Weights of a small class-conditioned image flow-matching model.
Model: 15M parameters, arch unet, norm groupnorm.
Rows from block 4, named by matrix and row number. Rows with one number belong to one channel. Each number is 128 + 32 x the weight over the matrix's rms, rounded and kept within 0 to 255. All counts start at 0. Numbers have three digits each.
# convs0: first 3x3 conv (model.enc.2.0.convs.0.weight, 192x192x3x3), inputs 0-38, a 3x3 kernel for each
# convs1: second 3x3 conv (model.enc.2.0.convs.1.weight, 192x192x3x3, transposed), outputs 0-38, a 3x3 kernel for each
convs0.43:146141138134076164078079147143070100063176074106109149116148148177139120147101096133111166139135105129080120143114143119093131118093092163111088084117120156113146167147126107163127095157128144186125140069109130080145107122114182121133112134111087162122128136145101099134119124127154134099100094109140092106146173109150120083095100175147120193135195065151122100142181161108118143123102133130157123127112161157105083128112160062147154065113144146115145125115186151126139088139180151071145149146103141154119130103099157102213121147145138132075125184165131180117113115194113125166149169085122133106185132118119152137152155119135104089179130079169119154114098202102078138107133098132129080066116128080129171092152127113148112150141139098150184119133126188123158136115122147143082151112104114080036178096221053125095134079085194090152143122172171169194134123168158181133104102129080155161160150129168083203130130179166097076107127099144113149167133118192161131167122136114083080134180132105138132121160145100168096133111053144194140218209130156086135082155129
convs0.44:105117114115062089179107118155130164136140196152140065161131112138080125137149113093087152127119058110074119194205156145155162143174136129143171160172131107101187179150135156170130100207191124181128094209164163068151144139119103125171137115196100104121146128099158130090136174166163142105103180109146128124172122098112142114117085111129094121096164082131125160161116106115159130149106091150147083120150172170080127184130112218132147097112143123182108208155157116140171170124078118120115189102098129176155153145101163154117110164121137142101166154154120081120137153092118128108109114157111147126151128114106184191147155101092093183123157116084129129106160122113140166096154102140153151164116075124134110098172067158132157130153171164182138080184137131109117170132162137147084070132143117119100167097132141084150160114144139150098069126141122173157191116121106158122109151121117147074056173176122107121103127121127108084106171169092168093101141069134159148153108134132170104131133181089135131089151142106159154129154168103093154149129076099130118090158127
convs0.45:118099136186152119070157099121111160146083168125134077162140133138122141122068164142136120164129159102164146153144133194135102162135111089172195128153092204149179122111101108042133123183166209145151110118108105146089140122135097159118105130242120104082156094081071159132147140135089185163131115128151123141085111094143120098122123103068156125089176123131183114109192106123124110137111106127085113157179130116187160121119172093126117136113124104140140105105167100109158169078102096165113164142159152093201138090199095142085070083146125105096167141124100107097154163149124092136107132084084107150143109102154159076090146174133163148119094147173108094119106082100102150139129088088166112102109112101145136093131148141123101119104146144141137143167128103175084140121118137056089125098165120104181138101134165127093105130081103140120186148098160184154076109116187173159130096158114139118130107105118118096107092177087133186107088142123094152153116168181143134114134087100114091117138146105134084101076127113158173139037197134160129074129159166137122129128126
convs0.46:132100162159093167144110160141115129122151182118137146140132103147151086142186064077117125105090111182167136184107083124081121098125119108118095092074154117117153149159170122127016155079186095207151183080126147130123118114139113089144127140116109131201098139193104170079147083118108138132164129148076127085075174159087065141156130112127128107089143091115097086145147094143121091157137099161089110125084140082153137083139181175193117151136097145143148150083173112067166179128096092147186087126145147139086145135083144134065157119153053166108062131129089118197101137101082166208160099171183069125102129114144104108120169169119093147144144151167078135103112209158127122145095116130169065147121173156108103125204021102175133105117117120052127124098139115150080097157142086080075166096137089109158135129077120143087173075140098065134129089091072165129123164108107124101096091154091098118149104120134103093136146128141110187123155093134155110177096127140130074107080100135143140132135074183136137129180113127102108124099160155127151095108157104153136081106136
convs0.47:138134153079118119179171161098186111170133083119127167149154114093138136113155103160126164140123197120103126111112066128140210130134121101126134108148126114172169103100082112101107173129138085077190090068107135125131125157212144143110160139113090109041100130112111093125102105163097094166128090176109083149091142096096107118155127120162121135092140085139180078108120144096172160124144111140188146198149089156131159135142160161155227136106142180110153135130127119119148154172138199057133143129126110141058113110083105072177158125120138100107141144148160142174148083121122103097106135107198114138090132109120109043121115182098130153160172171095145108090107100170118136084179138128113101085114082113084183114167106137204170147170098124128150123079179095134138112124047133177112172133142144092122137162171093178072179144106103110142160150133147115170083147090094154084103157163137171098169121123126163108176194172161096136101100125171139118116117137154101113106170160117140131135139104162142144129180147123133123106113125140088099100132078134146156147137116
convs0.48:152145033143168119124143083093193113104108118128102077128116119213165078101107097107130117108168147116103142131141166114154132166120124159158142078108117198148060181140156164159129130091158147144145093084118122057097107195140149086088182143093127181134180202096147124139176164152155178083147136096060145079162140134128112099104133091098105090072153138117151145160139114151109149127107139104152150142118058122090151110154117174095127123055086159207055135188110134115168153123165163127120152094081144154121125173139120142114159139103165128150124159142129083089095161179142113150093129107075147136094107096121069087167130086105161101126103135144144169094113132111134191154070122142197101151092134151111094107160102104067192146131184086159135142123195129134181102106117132130056143102132137089137146125116159127146107096078089086078122130106138175083102111100137175047084089083132160174116155167131197157159159108099071125106137180143136180111145131122092164150135074161101147091053140114135087099201125148099074192178148147084125146132104162202122126136146
convs0.49:180134103156166134115156160141132097151133114127143152128090114086158166083067150116144141133134135146128145181158117093099130132144129108101179126113108155138110091167065105170108163146060136147165113148109099161112141163100101110112093107112088115137116126162086133113185108118095106105119173113169061173098164126080092092137138120131123167111144071152112130109165160126099153175153181142136070078131134133114118111141114105100127098125173148107108084142142106152122125118112084114076142045131158168110139131141186143084160158160126118100140147169087143105010114137136176145114129116143127095122128134131127126141099119155143159086146134105159094107117132157173113096091161114145038144214152133184161158181117153128117134141068097114124131102167130087060175173104096180155109126103109140100186043129102139101155120129111110070098177109170145108160135130106141083159155142088112185146158142110160150133168168103152190117147074164149074107115130130155142143107102191090121081116129128142107160105080150216122148123149127086098173118138209089152088144119
convs0.50:110101137147124095164092203110110098078108128138101148103124198192171121144191156135149112133156140080187076133116133147102140148148130089065115164107130109165129114120100112199161086129052193171137078063157150118173125082122076117133139159186144100130123107127083118088108117175175145135082161115120118141072128140130166130105033167145103124119112113099150153106148129081198112117138166154087153154154123132142107164090095146126149085145124080110197151109127124091083095141172167094090139096093113083126078133094190099094078140144149089135128129112224080160127117121104130128134159148068118096103140151143102069152137143128125086089137115107146142091093171080115159151114162125157110183100143085078152132124147111140080126126112095117128148152160112133133110099122098194123126167126087122119092125153084164074105104092099101182084090081160079108135115144086114086126121116127111072061129164096185209109065089132113104104108079131127152118136086170091125104066115166145069081079128119115125150115096119134084125161132136089132073099115184098104134139163
convs0.51:093141113126105052141224151155144119178137121119127180072107139161147094127124176164148082167149211116118101098149123132148110121089117112095111205134077168113127127116139125099172120151128118177120126148077120111183168146118113085168121122101113157115104134221123158189140111146073141165166161039145125108139134114178053145205123108153186116169124129143143062117167109160161106110109074120099083118172129055125118138162119091131103148142176172092131193183134106131165164099097119124152134102104130112108182133129068119181089099119134119156141097114139167149195183061108094126121033107162156189130132138145030114077102131120079160140106194154164159105099074069156134162161081068152157134113130139137125090085098150139131112208154091072129084103131128166100126132108114149128145159209098131148063169072078176110173122164148072147115175149099142120124111154140133159115127157169130099155105146080111152157072116133180157103102162147162156093126104141101130154078106156162179090118175167186182160167144163131145123146167105130171120101136095134129129153108
convs0.52:166103102057118080172159052102165140164130093215154089114091085131130106168168085199111079126135125117171118081167202131150110120105138069111152095091139147108096148128167148077142163196134133140137151154073150158128178161126120107142149092113109112146105160170117155153121152131105146097086079121124138109144166169116133107193168152177151081090114145092107152146128089093147116129130128153141109079171140120062111129179111087149170068032119091128128146129102090135176168191152069057147139121164201113134114132172140141121183100098070145135151160113077152146146078078146040144090150132102088155165088093073058130083074177159143073119095054082165133143096162140085080155116112139116126096194108106140105166146130157117086106079132208155079106177123085146122142118108221158131086138101126070087137114126059099117113138180163081117100109148094123123125116062139134094151128164169101109114105159104167125183073126136130070149079102131156207194031125132078160129073105114119085108138127123156113077128061140154115141176086082207121157113078100121143141111109
convs0.53:112080172144163189086089131124139145119120192124117184150185134128153156138097147112166114143079141154096085174091114089119147106134207153064132174104114118138193057091134093097109136127126085054131139202114147181117109174152148143186108102137108177071118126116118151068125145143081150114129165135200162205103179102175151125162099086143154096090134127167141082143174114125165108128142063144149158101150051089169185122153151175128145136165145145082105130113160127105137090141124130100124134210123047123200144136123067108136113129114142126145192146067118100116162149122202118113123131164122080142170085103096115149089146163120145102142070186169107131087095202168126091112143154152106054171118154124135140143139120114109141114096089109120120050102116094139104146132099159194124137112150128147156099152111096113109106121150079124093122123111156134145114177111104077128163122127140128199144079128143123162145105165189144147159135131183111138097156116126109168067147061208092159113099162167152125122070130140111118141154126117151158114122130159112194127065069
convs0.54:102141132132165134180087145127179093149140077092125120063123155133127138156146153132080170123112158165080128178177119143155147022135154131133163077160149131109136170129103055136121086084214133125066110137173122132146118110139200087185135163114164199152091163112112183093131198100142141128074112158152106142154095138096073117144140130108124129143093105171100124162109129063159138174170132192146170136212153089069148057153159171150115167121131118150088129095107112135151151146158069110110073134089134172069153131199159113141126179092091144120154117116170159166130166136131117086152102108195112101071102130086132109076119117108096127187173180146081097149101122091200156150175174170137151135101108067179145123104134163144136124168113148134082092149157100143063110152128136082147131156105154166139099089112065147135184126103124123121105146093138160149119111040169122144103112117124136111177130126157142134180161097102083107108157154092120144153128118149111094135104133087114183135101119143137130056117117110079131160098156173169244115086116134096075152127074
convs0.55:119112112194103095133167070074131096139118119108117108082144178136131156125123077115186142118157066118167102137133070136161147083142172086126124125157122131148104089134133131171081098171090128161105184094141099180157137098104176151166101131094125077152191161121082110149054164118099103113135149133101165141152149115176116130160070068133170153130186181079128139117083118175146084139104127115073148173126102165119128104098165113098151099101126127138093127201156092076152124175123181143164146126167068129082153128153152150098079131097083101155106099148088167089140140172144168146127130124127146107048149088133128187143156141080179138076109128065078114089136103195159127145146088109121155119129130101102086159107129133088100173131129144141149108147144137163169170131100074103125095155124118135139167132127092180148160106193059106151147109132064082113125133112182129136098080123130088131184142138143119110164152088095127153148110191154110086150054139133108135158185131167113151106125094145144142167104096125149128167152131181156129134111091084177147126128111
convs0.56:179109142137129191151131146117162077186125154136116105144136112075138138083090097145159074139082147114158078184109140153096128144139119126193179155118087139096110179074112128125172060137110133088103113107154122103156102165154136154103138136173096105128163134133084207067156126118058108117142109120130137170162145125076078152062101114175226125144119135117090083095128083117093133117153123113086096137147108147165158155180157106157132121119163116127140144097148113138101104102072194172106147118153134120165119126092114115177119114154131113116139155183127173144166143112120145157098167125139141136138109104133189190092162138163103125125134072104151156111090123118121081041080112143165098121178144113078129084093157135137138119157146127132113128121088151112091108145145148127174128076082109083147140186192103135142150123161123135074121140200110084131074126147108178182135144120145131180112191149072143091138124103178096176149136151122100141136111099182108202148105136126112144134139077192121079110126084141182064151178118154139112090110152179089183133135103
convs0.57:135139160120087125151156066136077069101077124129154121167129074148124090109119126109125127079106118090126124080139147180143166127106098124126114089166126125117118110165091150075149168111126099140099132120123144063156152127117096092061147142188128147090134084201152146158155166169151123209089111129156108143131061139136175124127180131060152168138136171097119123168169182137137072164118188113129147185143081148106134112128165117117149157119048089121170114107187125156167133160181164164148096118120139174090159142127174199114144115089136095109159136157061161121092086132154083135117134185150099168145111130102081084107125094132105185140152097152179173095167226046145107126130159113118141134186119103140174123161150121123105047120051141156131129151107142134133103096105139190146173151160109118149124161092149117172076147096165143152106157113126131101175072140095115169164128196162099142113125152128105094056154083118119137162160095130085112152100073125145137127198173122081156150090116161137131189109166205192021161123129104075098189133140177080156127131136
convs0.58:170156077103122161145120122107145117124114086170130130091167062102110114044204088126115167176062073064128140123089152154076097183117120164152177095149168121151147104141071145112160091140117134108107094158082112145102146108146165154110157143127070121081130098120130183083115079090090119179082128099160140101129214142144188141153155182108138127098119166099160093182110151136127129119162116110119050128133120168176111116149090056120102130128150166146103137065175095139109089131134079228113103142079131056161100177142124180134121153118145120136148087105121138125138109115150114116072070102107125115117083142116155134153115176149130138163106178118106026098088153114113179110082146100174061174185146107088120131140145129128091108176131041124139080124168161114162131133160182111155186128117149086088153123104139113131179115080166152117165101060103083186099080139151191151179130181088137144173202160080110128137113093117080158136132095148143114107151079089120189133055156095152158128139122146128204098099169098180133082077184085147087059085143113099154105138134
convs0.59:120135137070148126162075144109167094125199092078101111091155155083111140101137186147062104136104112120133125097127108159122133168115068156148145172123095124187134107107164117144196101134125100139104170151147151102133170128095125108109090137133088187143103100136084093151146162165150115058109096149163094145063094120124196091178089159146200093121127139147122092143149141151114152181166069134119195143154100122109155188208149151108093093159135101137135092118090116176083158136126190183056151121142130087110113211128112105144182132097140158154180028135074044128054097131088119143105162114138099106132121119174096163127176131131111122139164187104084096087140120163136148100122182149110159062145132181092099082075109140090128088133098145160123173124124117111145126107122194124140137142134127148180128134060112156157107173146141064152125091093152164111095112154164119123187120098065131091121108178111157080129091081136119103131149152130119106131108168133135144081111061129135097138121118147119090171108165060128142075124138099146138124134169092114094114126153
convs0.60:147116150170111125124140136148106157182173181173092161150151102146092144183089102142078096133066081087103150172088122156098166083162140161138089184042135171156139125121143123128081190071078085094139108141175087171084117119182144149120092167068101062150111149136118147102067102131117074110157159095177109185123154114170144106171065150133153112047149185126099164150144161152203113167142149095158144137158161148115139163121142134146087112080105098162133097122164097086141140196154086161114109123143152122092104110163190129171126172126169082166102145153143145128155094118152092137125187105165141084157136185079175147151096148153158162087193155140152160107132167145117109090062144169180140118157136143175126189134169161164159159088153175163106113204110137185108170170126111120172128135130127110126181157094110137137178139139124078154131127074092125059087107159128127133081140123175131110133148066154124127101201140093124123102139120182155124136207079143110127114137083155118103169151134123089158137113108091126142096120160090121191136114157110100115081142171
convs0.61:123110168103045148121161200111126121160119114111148076117115137082119084118162120177164097118080121123088100175206103131103155067133104146116141154160153137092102102068112126111106097129125137074097185079138123165108147121085126148101148115167119149085150169124126148091127124139099141113185120148138104103085140147103098122075157161149125115068151191116147118175182161100101118107172123161147089067053172173151143129145165098117123132175104133156049127137153136125076137086209124075186204144118164160091093185140160057118156076111106108065106118176132101169100115089074188109145114152226130124168152103162155091138053177127095147132132150122157147181089104143108125100145108106120183145151121138129152089149145101077149134141078177126145157164116122174087131153120130129121120166117112180143162129097125064142142118166129088099144085161136202114174106142061110173150134140158115096141105144165185078161139153128111090060138058100099154107180107156101127106146160152114124132111122078144134152143096147135136147146198150109176145126130154136102094149151
convs0.62:150125190094091099176126171039141125153115098139130115119180148087176174114147137085179106131066097136137174166090129117144135180111134025068121188146108157185106098110173183160187153216090094050115142096142170045118145151121118141123123184108173136124112105180079129150068118162118090169105128109142179152144117189191108156167125138114124123184149174166159103143117064112131146087169171186145139083093198172134107122099113131057115113156096169121097132145058120166134174080156149146174151128154125100147129076204105079057131117135148101119142148096064134139150086135102137157109119143140119085201150119149080067108129141165129096095087157109123132135114179071210176099093170160127116148117109120145093188092192128119116166136134130111103111144086123128119106133101137123109190175141154120140108170059138136086146184146141089121153078144183136072113110101067140090144139144180109135145089090110102159073118085141116136139117224128081140108138114177102097152085116080089154130181132093099166139111101118117192158097159124101159208117136076153117177134116
convs1.43:129165183070134140164092137131190151118142123108056109130111075144106155141135066116057075095113144060123156149138113186154107110159128115075102080120159129124117140134104101152121196091153123160119082094163172148143117166068144116209147154157121077107112168137159102119124094148135149144116086146143064121194076120115120122135102190110181139078078079075119162139085138152135156131120139090093128124151176177140122131142124111113087177119092179154149115130116075106147129146106126114144114118139099136132122144101102111137139185105160075182205171045179106156150127151203157090141109154156089144130113154139134124133123132122137154168119163137089129082185110110083123085145098138111135161120140140097067136093112179103136073150048169117147124109104109162128128122141120120175039152098174097114149167157150123124123135140144132132122140117089162139134151110086173164135153184141148085169111115170131159105153169069135104111142113110139105169138045080161165143120138134133131098107155163128152098164127182152090132094123094178134097094129116070184152120136
convs1.44:115166117131096103177138127098134136132134119127161135104097099111095086087172162131095182071110079171085105098161118164110132142179114182107130100173115211116150072135054080156098172156097123145149203104158145152081081135130176096133120216107171090166102128163137140074114105125090167133119097087137135108112105127121114117137132144100079142106133090173105110135134095194186092121146178065161133119121096115114165121068138075112171159094116162134097130126113172080166122170143126109095134138166128104122181108146155119098116152133113163082129133128100105128122113117115058091200128114147091111122147141177134124148131130133108159092113142162180148177094123125093117158092076100167154126106090186127114136132133165154100144143115076083056142101096129167101105114111178135109110070108115191119129160131157166160094148151115122096173101096106124125187093154205124103082161103119192194111147145131081081105094136186095107099108137131149125110149095074171108126167157099125109062175095108150185153156142098135102116142111076169076126108137129130147106075105
convs1.45:153204137088056144132169163088125062105070125098079126133095110195112154108221150116091098108085090129168168090162115122106109051108141075138145094127172146120142139104085083083128145059100102112140117143199167188142127167160091124122120157159156125079094123111131151128120082173139080086130143106064154132089092165135128135099169174136189110125085165158115133173119126077106121155103122104060103135158097126121086134108135092144119042153070111079113100172168133103149175182108115125167112167135150102125151122134048183106223169085122134147099091086170109058161153169173151090111172145156098138048139109150174097105108107117175129120165099138162091092107118121112140185154164077114098147151076085121166125049119155203108112095111159121156138108092152144165077105153133150112118056199109084135108184128178154152162104133101133073127101154104093085156155198110106129119140137093102080116056118136114177095129153152148100134122088093124144082114139158071115101093096144165161147109147116153161100173139173118150170153107077121110136085165063119169129129116
convs1.46:136125097109110143131111181147125123146114124135140087180089092051141159166108145120157146147113157110121115131115179127079066180125124169124116115129151087122154121167166175118182146121110116102130089111091163140153160130106112136170094100141161162116128119187123112115089136109152135081138117069108126146102141147121077175110153114114106167138099166163174116110087105123143097098136115131141105084115153117178101114101116112107124128086225070126144168084136199165130168127176144152146127120104132120168124150121165117108100112165122152133141146063146150078081075105138176150167121158163125129170096096184140079121080081131199085104087126130104121099091119127149099172150148135093164108183119162140130110116105110122161135154075119153092134118096105112117124121124138175094146172133099136084195116059138094132150164164132102116151184162159103101118095100071150140081132160159221188139137126096152151106074116181122073087147113104139149150125108166140092139131155142126141122107154180126128120164161099109120115161104144097127174176129115150171087133197
convs1.47:117131174156130128088173170165162074177098156158199142109162120134130160084128129060148145179081179113115090138160146091166129105116077133122151157126104109176089062081123131148144149092117190159123092086143140140137116098079144077161136187128149109133125080089147162085110126119118082189123116133077126135097202170112155146093162163120109134150124084105115153162156101145128174107139160117107141058144150163097126171133155142141104076142097078133129049115141091108111124135095127135137191101144171084225162097182183176142115141097171128085121119127072179155171104101100162142161132086153127132122087152116126169089118106171118107128201070162125100123171126148126110102155216115105160155156059187154112124139102122089095106153155091101107146132167168130135091160119083136151111138129134192103149167140148141111116178194152213100098095118117111140134092139165160181104153158160150198106133103127071091103143183075133078132124110105198138127134128129135093129081142083143156113132114125135090140123179139140126095092075122115179127118132177097074037112114
convs1.48:067106120138076141152089143153151134103132064155191142122137055096137154139147146123086068100145141147102145098162139098110121109094077124086166053165105112104170127175116135171136139174113133091110119141103131081122202082122119097145107071117165134134128104145176092146163121112132116137109135116111109119097092162130118105204094096138126092159185114086190134100104128123153098115127137193112116144107100141147118104102139146113123188122089155130117149161150100106125113111143121127143139143071177150066153136127109107092101195167087095139138133169102158075124123130199099134149114104122138163085081141147095147151176175133105110123105095120130147086131089137155072124090167130211167158144121086100070131097112150167130054139160162168141138145103117088110106128119145104101119126130154128119122124153137052163127103110124122121124124145168146149148158098105154110083120152143106160164131130070126127062089126093084116169104151141075166137121169104161180102173153166085106158199137140134085148150120108159151134137081057184107124067165100196088160146131
convs1.49:158157154177100131149128124190168137093076155173142088111106152089143138129087128165159129131113059146121093181151109150073081109145133155091062089102156163132174160175133101129149159101099097093084196091133207144198180105149131140156129065103084127128133122138064142170127109116104143177159142097099113147143117137143135155121192089151117164172104156133124093123114111165115166108196150127118152117169144111088138102102103122134062136158142164086090151112152123107106107144099138135125095130086083140133136125110183149191212177119128125129167189079163140125170124095165097080113144138059105134165089177153116071128145173202122168139147174124144145147166140158146135207115127143116155115146130112177117151101140102088130081140106161156089151125093151147152062110144161105128089131143151081104118104143200091108100151058080126178216143151117093137094159143137097115094151128134079092099134178184129113081171123152121114120127123057079081133150150115159194098172125148141161118118156123140117209072087089154151142104179095128105104069137118068121090142078
convs1.50:127166169119085089138093166117125186135124125146113094116151163084139108127124091091077090128142140119132150139129091144145149097091157090192113180133082147186122144141157108114143106133123136108127079119147110112172104125158115085147097112157122114154104103133158128080146127135161146123157174168140116090161111133169131129143112119145183136090124138116123086135194139118113106141072121104117159151103126116141068087148097175101117097119125126131098146115152097111092171150178110126112122147148092146066114093160105118139117079147144091122175121156179131151155116121146142206155095180101147083146135162087128127131092066125123138164126167131155137135111117152163153132143107122158158122100131101171132155159117130154174099094103139101167127140071125109168073079113104122140112166170094095131111204090114133122124096165060156100158163123151104168166086072175119087156187068115094127133098156167108055185088091183122096150061131183116165123169099119149152150104125097106164135092149161111101140144129113107125108139097132135167184122128159104071056106104
convs1.51:113199119141042140111138135116186158114111113162115135163117073092127158133175095174108128145154091182179120129124112156166130131153127106124141107058157085090132117144141172173090148175168154124174191112121168177151194137108096111102109190087136142091151138179103140111175142141069134103167181172129102102130157064170146101127155152143200147121138175210150149123131130047106143054106172106116121136092080114116120111128153123124167190083091139076098089124100146108145157134072089096072125129102105129076140159201111074173127151111136132184177131121122102145198117060127074142113145099125114129100118110127114138133118114110139143131107159087122115118062094143126162136098073080105117097166127133158099105147132095157152105163157145133170114163125125094167105096140111037105117118209103107131147151116131169115086093094113129138156146191186122058093093124120123144156113125124135123115133133195136101164131138114112175105131106080163128110103130122094142137063154115104062103102163088127096129108129139169135154066121133172178165145143083121159146113092
convs1.52:127137169093150100130110127111077121065124160149121085086099117169155149079098141114125137129159114179127166100117137175128158071113157100031079105145111155165135090113122219131078214135157152131094133183157141077104086105137112161176135086142126085160141201153110163136125166134118118131113146115126118111084131160166114170127103082144131112133134166124111123081119095081079135117158206092096151191156120110105143045083135179055121132124116130188139151090112077133105071114183082135187101095129156114213102153104119144118153169146141105118131122136115106063145110134167099167098178179140182089133116100077130132188147061074129147138113153117138153168114148131125119097131126114083070095117166075129121078109137138146129107145146129117101150115127116151114152126082122149157109083118108112113077175099101174142138134126106168175153120087100090132149165155059145130142173095174112086146165130100185159137117143122153103140136151113126172126090156170170145167111100150162117111120142129124123132077194108122146129082171125073175139116140164171099089094111
convs1.53:105213188174185155116110135109099075154217082095106123099142117090141074130121106161130122160185096177130171069106143160125152108137114119072150096153133142057057129107176172183118101128166111083172075161118153108091167089086114149108158151176188062128116084141081122137110174144129200180118158087127132177091126168154116089116146122107175137162162152077099169121112097122138111175111118075104173146157139149102215160123119068119143091119145144167110071100125141133114131118184124138152040158140091098173145162149180176061132167110081177123110122158093159113150076133089122147128096166111116098092097141124155198142169095096112159175093157166124105107131128123142168105120129097071069131122140102132141174143123169155114167115129122154090128115054123153122142150135109110134105086146153183168093096172091146059172101160114173146118116147164084144146125154128139133165147178129111118119120156141133137195140190061102098133164096140153111079111089143141122120056124123093151154135098179148119144106122109132121172202135094130124122106134085101162096161116
convs1.54:138163086144074111116173132149110127113155156142075077110126160150097107114135127132126106157147168196121126139138099099154173140104117127133135178153123120112069141128128132057143177090078116072113133115120148116137162090153106118204119137103166108135110148082155116122142143111158110170099112135095149068057084115150145146059113197156093144070119089122119112145156119141114127112179137144072107195134107134150133057135144074145109166105141071160143071141138070122118064092170126188103132105161139148173138100087161109114166103131141104103134228171138172181085129131102084149151095096138102085133123114056084100143123126069173122070129160135131220150073125129095207127157142118225150107132120149171083167188101085112185113078064132110147163107114097193135081136112053134146153132138095143107100140123180089061167106180117140162152140167114133200191143151121146111095076148151155122106142085125103034089087132126184109159109093160168187145094112098129073144155144139188160099156131130101093071097171123103074127124139192132113183125148127171144115110194
convs1.55:169156138084174190145135170188118100126101111110143150141144127071186148107135149104156125111103137180159121140137122124104162136081131118163073098127082129136096143092105147158131091162107124178130080081147110153081178155114129116165124115152092129112099100071157056170079131136152062045128133126065136131130125151142174178136140132186168130134104112107132050194105154164095105139111042183163089077131154090151128201132101146172173191147122189103103133170132053122181204136139116155149119092136145094157130138152123172198147153149121168125146125167158193169094130152126137133103058052112205136133087130119139080108107190153114120138181101154112163115128166147068091136133125109099140090144088146105142148148084175123152139141081131144115159102203134066131132124120129148107131163153127111101092110121138168094077100141148090154141103197085125158154127147142165142161131117145185107131110166176087093132101143148128117147144068089107087117072148103136173130172135128121160133124120087075149124181098118133148110161103103099127096152149142121130139158145
convs1.56:096135084071123102106132014100138143143105141091058090092073161136160121147120180116103123161172086145127085106083136148192169123125171091156114131104106107174164144122160121134128124120117116176161104152168124167105156154135165077133113166090135122185130158133151158170169096156097151131161105109128150114156090134108154096075124079129196157149132105110119157048084118114158138169132088169181128205124145160145150149102119110139114153131113127095067102132100128127159088096113150072187118140068136092118122115090086136158149131146091089166214080139109127098152111130141087097175182191132095110123157185100189073134117162075154086134109097172104138070112138149171104134134079163130151128067105140119107104112109099171166098150043187149140150085124107165146116122148099119128108091150140116111139130115124110122163120131081187144075067049137119119112086197134079172134092109136099127119096169159106134127146164104119093074172075108135152128160173145112134136082106129191166082108170200076127124122125085190127141094154178168072099152166141144126126192108
convs1.57:164128178126102142154120123125103103141140079114118192130082118200150105118061123142142134125134145158151044119110163111075151126124130104142109133137158124072145112113079086134103115124160145100146104101110112106167108161109128187136146119153109152146161103183110139112105134099123161122130145105101069146092083080127079156210139125171128205133157119119064143117078109101138109148161186121123104101083136098117092091172147131047130113133128188086167111115125137155064105120117091162147141144138125142105148106062109135177126094118117122148115120197160116088106044149097150175168101133133154067090137102081133101173122123112166140135137156138133193155123130153188163170177111149126121171121119130126125156159126168075092173180098106186142108162128133163150104127144144114176100164122168094099145113153104086098147109158082142082151115172104126133084146184155193147213062154136158131130137138088087135147106088112100141089132152099141178131119195097116138114191150171142156107100093139104148161169181122113096115111111103088145140144155116159162165155150
convs1.58:093105112122151090127076116123149134126114158108093134123154158056096107135095057149120117076138113106056196133178119088163071136138103077160120140111144118139135102093139210087159129227163093166113099141107121099110133068114135137158109163108121134158131073174123104084113140175166146054157096099124132165173149111123093080178102114158087118131176154171082148163162115149099169185125091136106079122133102182125102147134138083117121099175151143132064127134137097077126171166063145095135135094191143055098133155165117174157145120137153178102104189117176113163176130162105107095134099122135113108088145132175144140053104165162143095120102152126139101170093186167069108087099124173108130142118092158153144143133091105062138101121158130165185154223144122100080177140115149146119167084132100078127077143108158162155092122152065093138119180154088183094136092109136086144099125192141112116102106143161185153123080132137052127121147081116130103087125139107127110160098139126120156129102125160123106089125098109138121131137103164120130098156211123129080109101176
convs1.59:140170171096061110113152087207142135087159142170119087102087175135050119072161139153100085127107157171094094150101104098110138149148121132125159133131113105171154107119107147112132064137132100102137134132121083112139112205158068124113140095168137112199141116135121123121124118082146052182138113093139097112066085134117154133121130087146150130082157164078146158090105109111153143098130186087135102162144103151152127134152076139162069076077081136218146147090192116054186076131121183185192102079122084115156114125112117115115128104177142135165142111149148137158139127137137105134115148153090138150074124151123156117156137123149135145167113084171102104114137124106129113116149138120172185112101104076163143075098124134165109146099203092132077120194150108130108167147075130184152167095113136129148112139132105132120132129133108104169166089168133118056181153131144118099122112121126148154159097115124184125121163162123089106084120095106125153170098086137119054111135130101136165140128057133183162138105194142088133106094117101140155155112116178097106147092087
convs1.60:073180163047168111152137119166114107114139103147128156155110101126113148082120107128164092117116035123111117169114126128111096139110134157113127150121104131129197117121138113091090149102142165123137170191156114067185124170151132128184175163138205138140125155129050172107206147154099162133152146138176131080160228137103113166159168074130148072076246111164126084063094172142131109112185141149102114135177164099164091130155113132120116093111164174127096137138132166123066153183110163185117163152142110099130132198140143119143099100110141115095141138093151118092146095178075133039086145183204175178155192182108199125123096073140145103064113069098151137148132120129111137139106107076125162141121083125084154127135145110093170134152168175165134166131075083093100126120182034167094103131154150139144136135130163072123139126153161115101137183126169140159117118162084153132148164043113081129090077109110182118141179108128138124134178077082171170103170129186167130124128094103143150167120089150107127068123140174067126113117141083169121137160167148074150069147111
convs1.61:137108103157100152125099112127132071133099114083141147094134100122165130148133115103215178177145109162118085123141104110092151114154127140098175092149187085158115127194087172074112047130123122144166125133105122131184152113126162144166153152104155153081095138080079201112140123084135160154179161128088083100188133141179160113110149126116154081089152113140090113103123067178156088115162111065149134123112094140103112161130135144122152102122138128164151171113172097099150151136145113120120166123162108106141204082167102193154110137139156083116138107100094143123194134129103161146156069143090115112055073066113126104153129098107147133134136156115116142125077199127171076132145172120125149044160077122137114100161169139131151099122089115102115147176174114120081145165114115137111145143133102118122138136143130159111127106171115139117142120177112147170118134090148113092111088118062093121142103144160134146184143127142125131083121119159129112144175131070209174136148143173098157101061092127147097118110137123143071154114121087177126147141116141203115193142140
convs1.62:082138129107128128153121141152075106062157127158093139074157126090094162136137188153101147144100125171137090112180117084124165151133157163132111161050130121103145137113145104122160115148136129120077163082115133172021139099128143100155149173158108127086181140090082146091129086159163068195107168100180160180135168065123103091079113166159144112114133109156084133156156192109150152195146187162144090169139164058134107093107059082130150110132093188118130166198060149099154079180106118139150131106093104159127133114151105074148086184194151164169072104129124179124081086159118127136150135110164176076166078153123070146148136165189115123116162079155127183128157116123156083231097147171103106167094100138111171099163164074136190139116186178109153163109151176084096147120128136086144111124118122123154108090100133116097145163135141090157116086103096174176166087176144123115146201096143143151133116179153109107110125191112120118135145082149083135131119120114107066113113110072181076150153141124115157164068193137153129129103170141131105112127128145127157066065127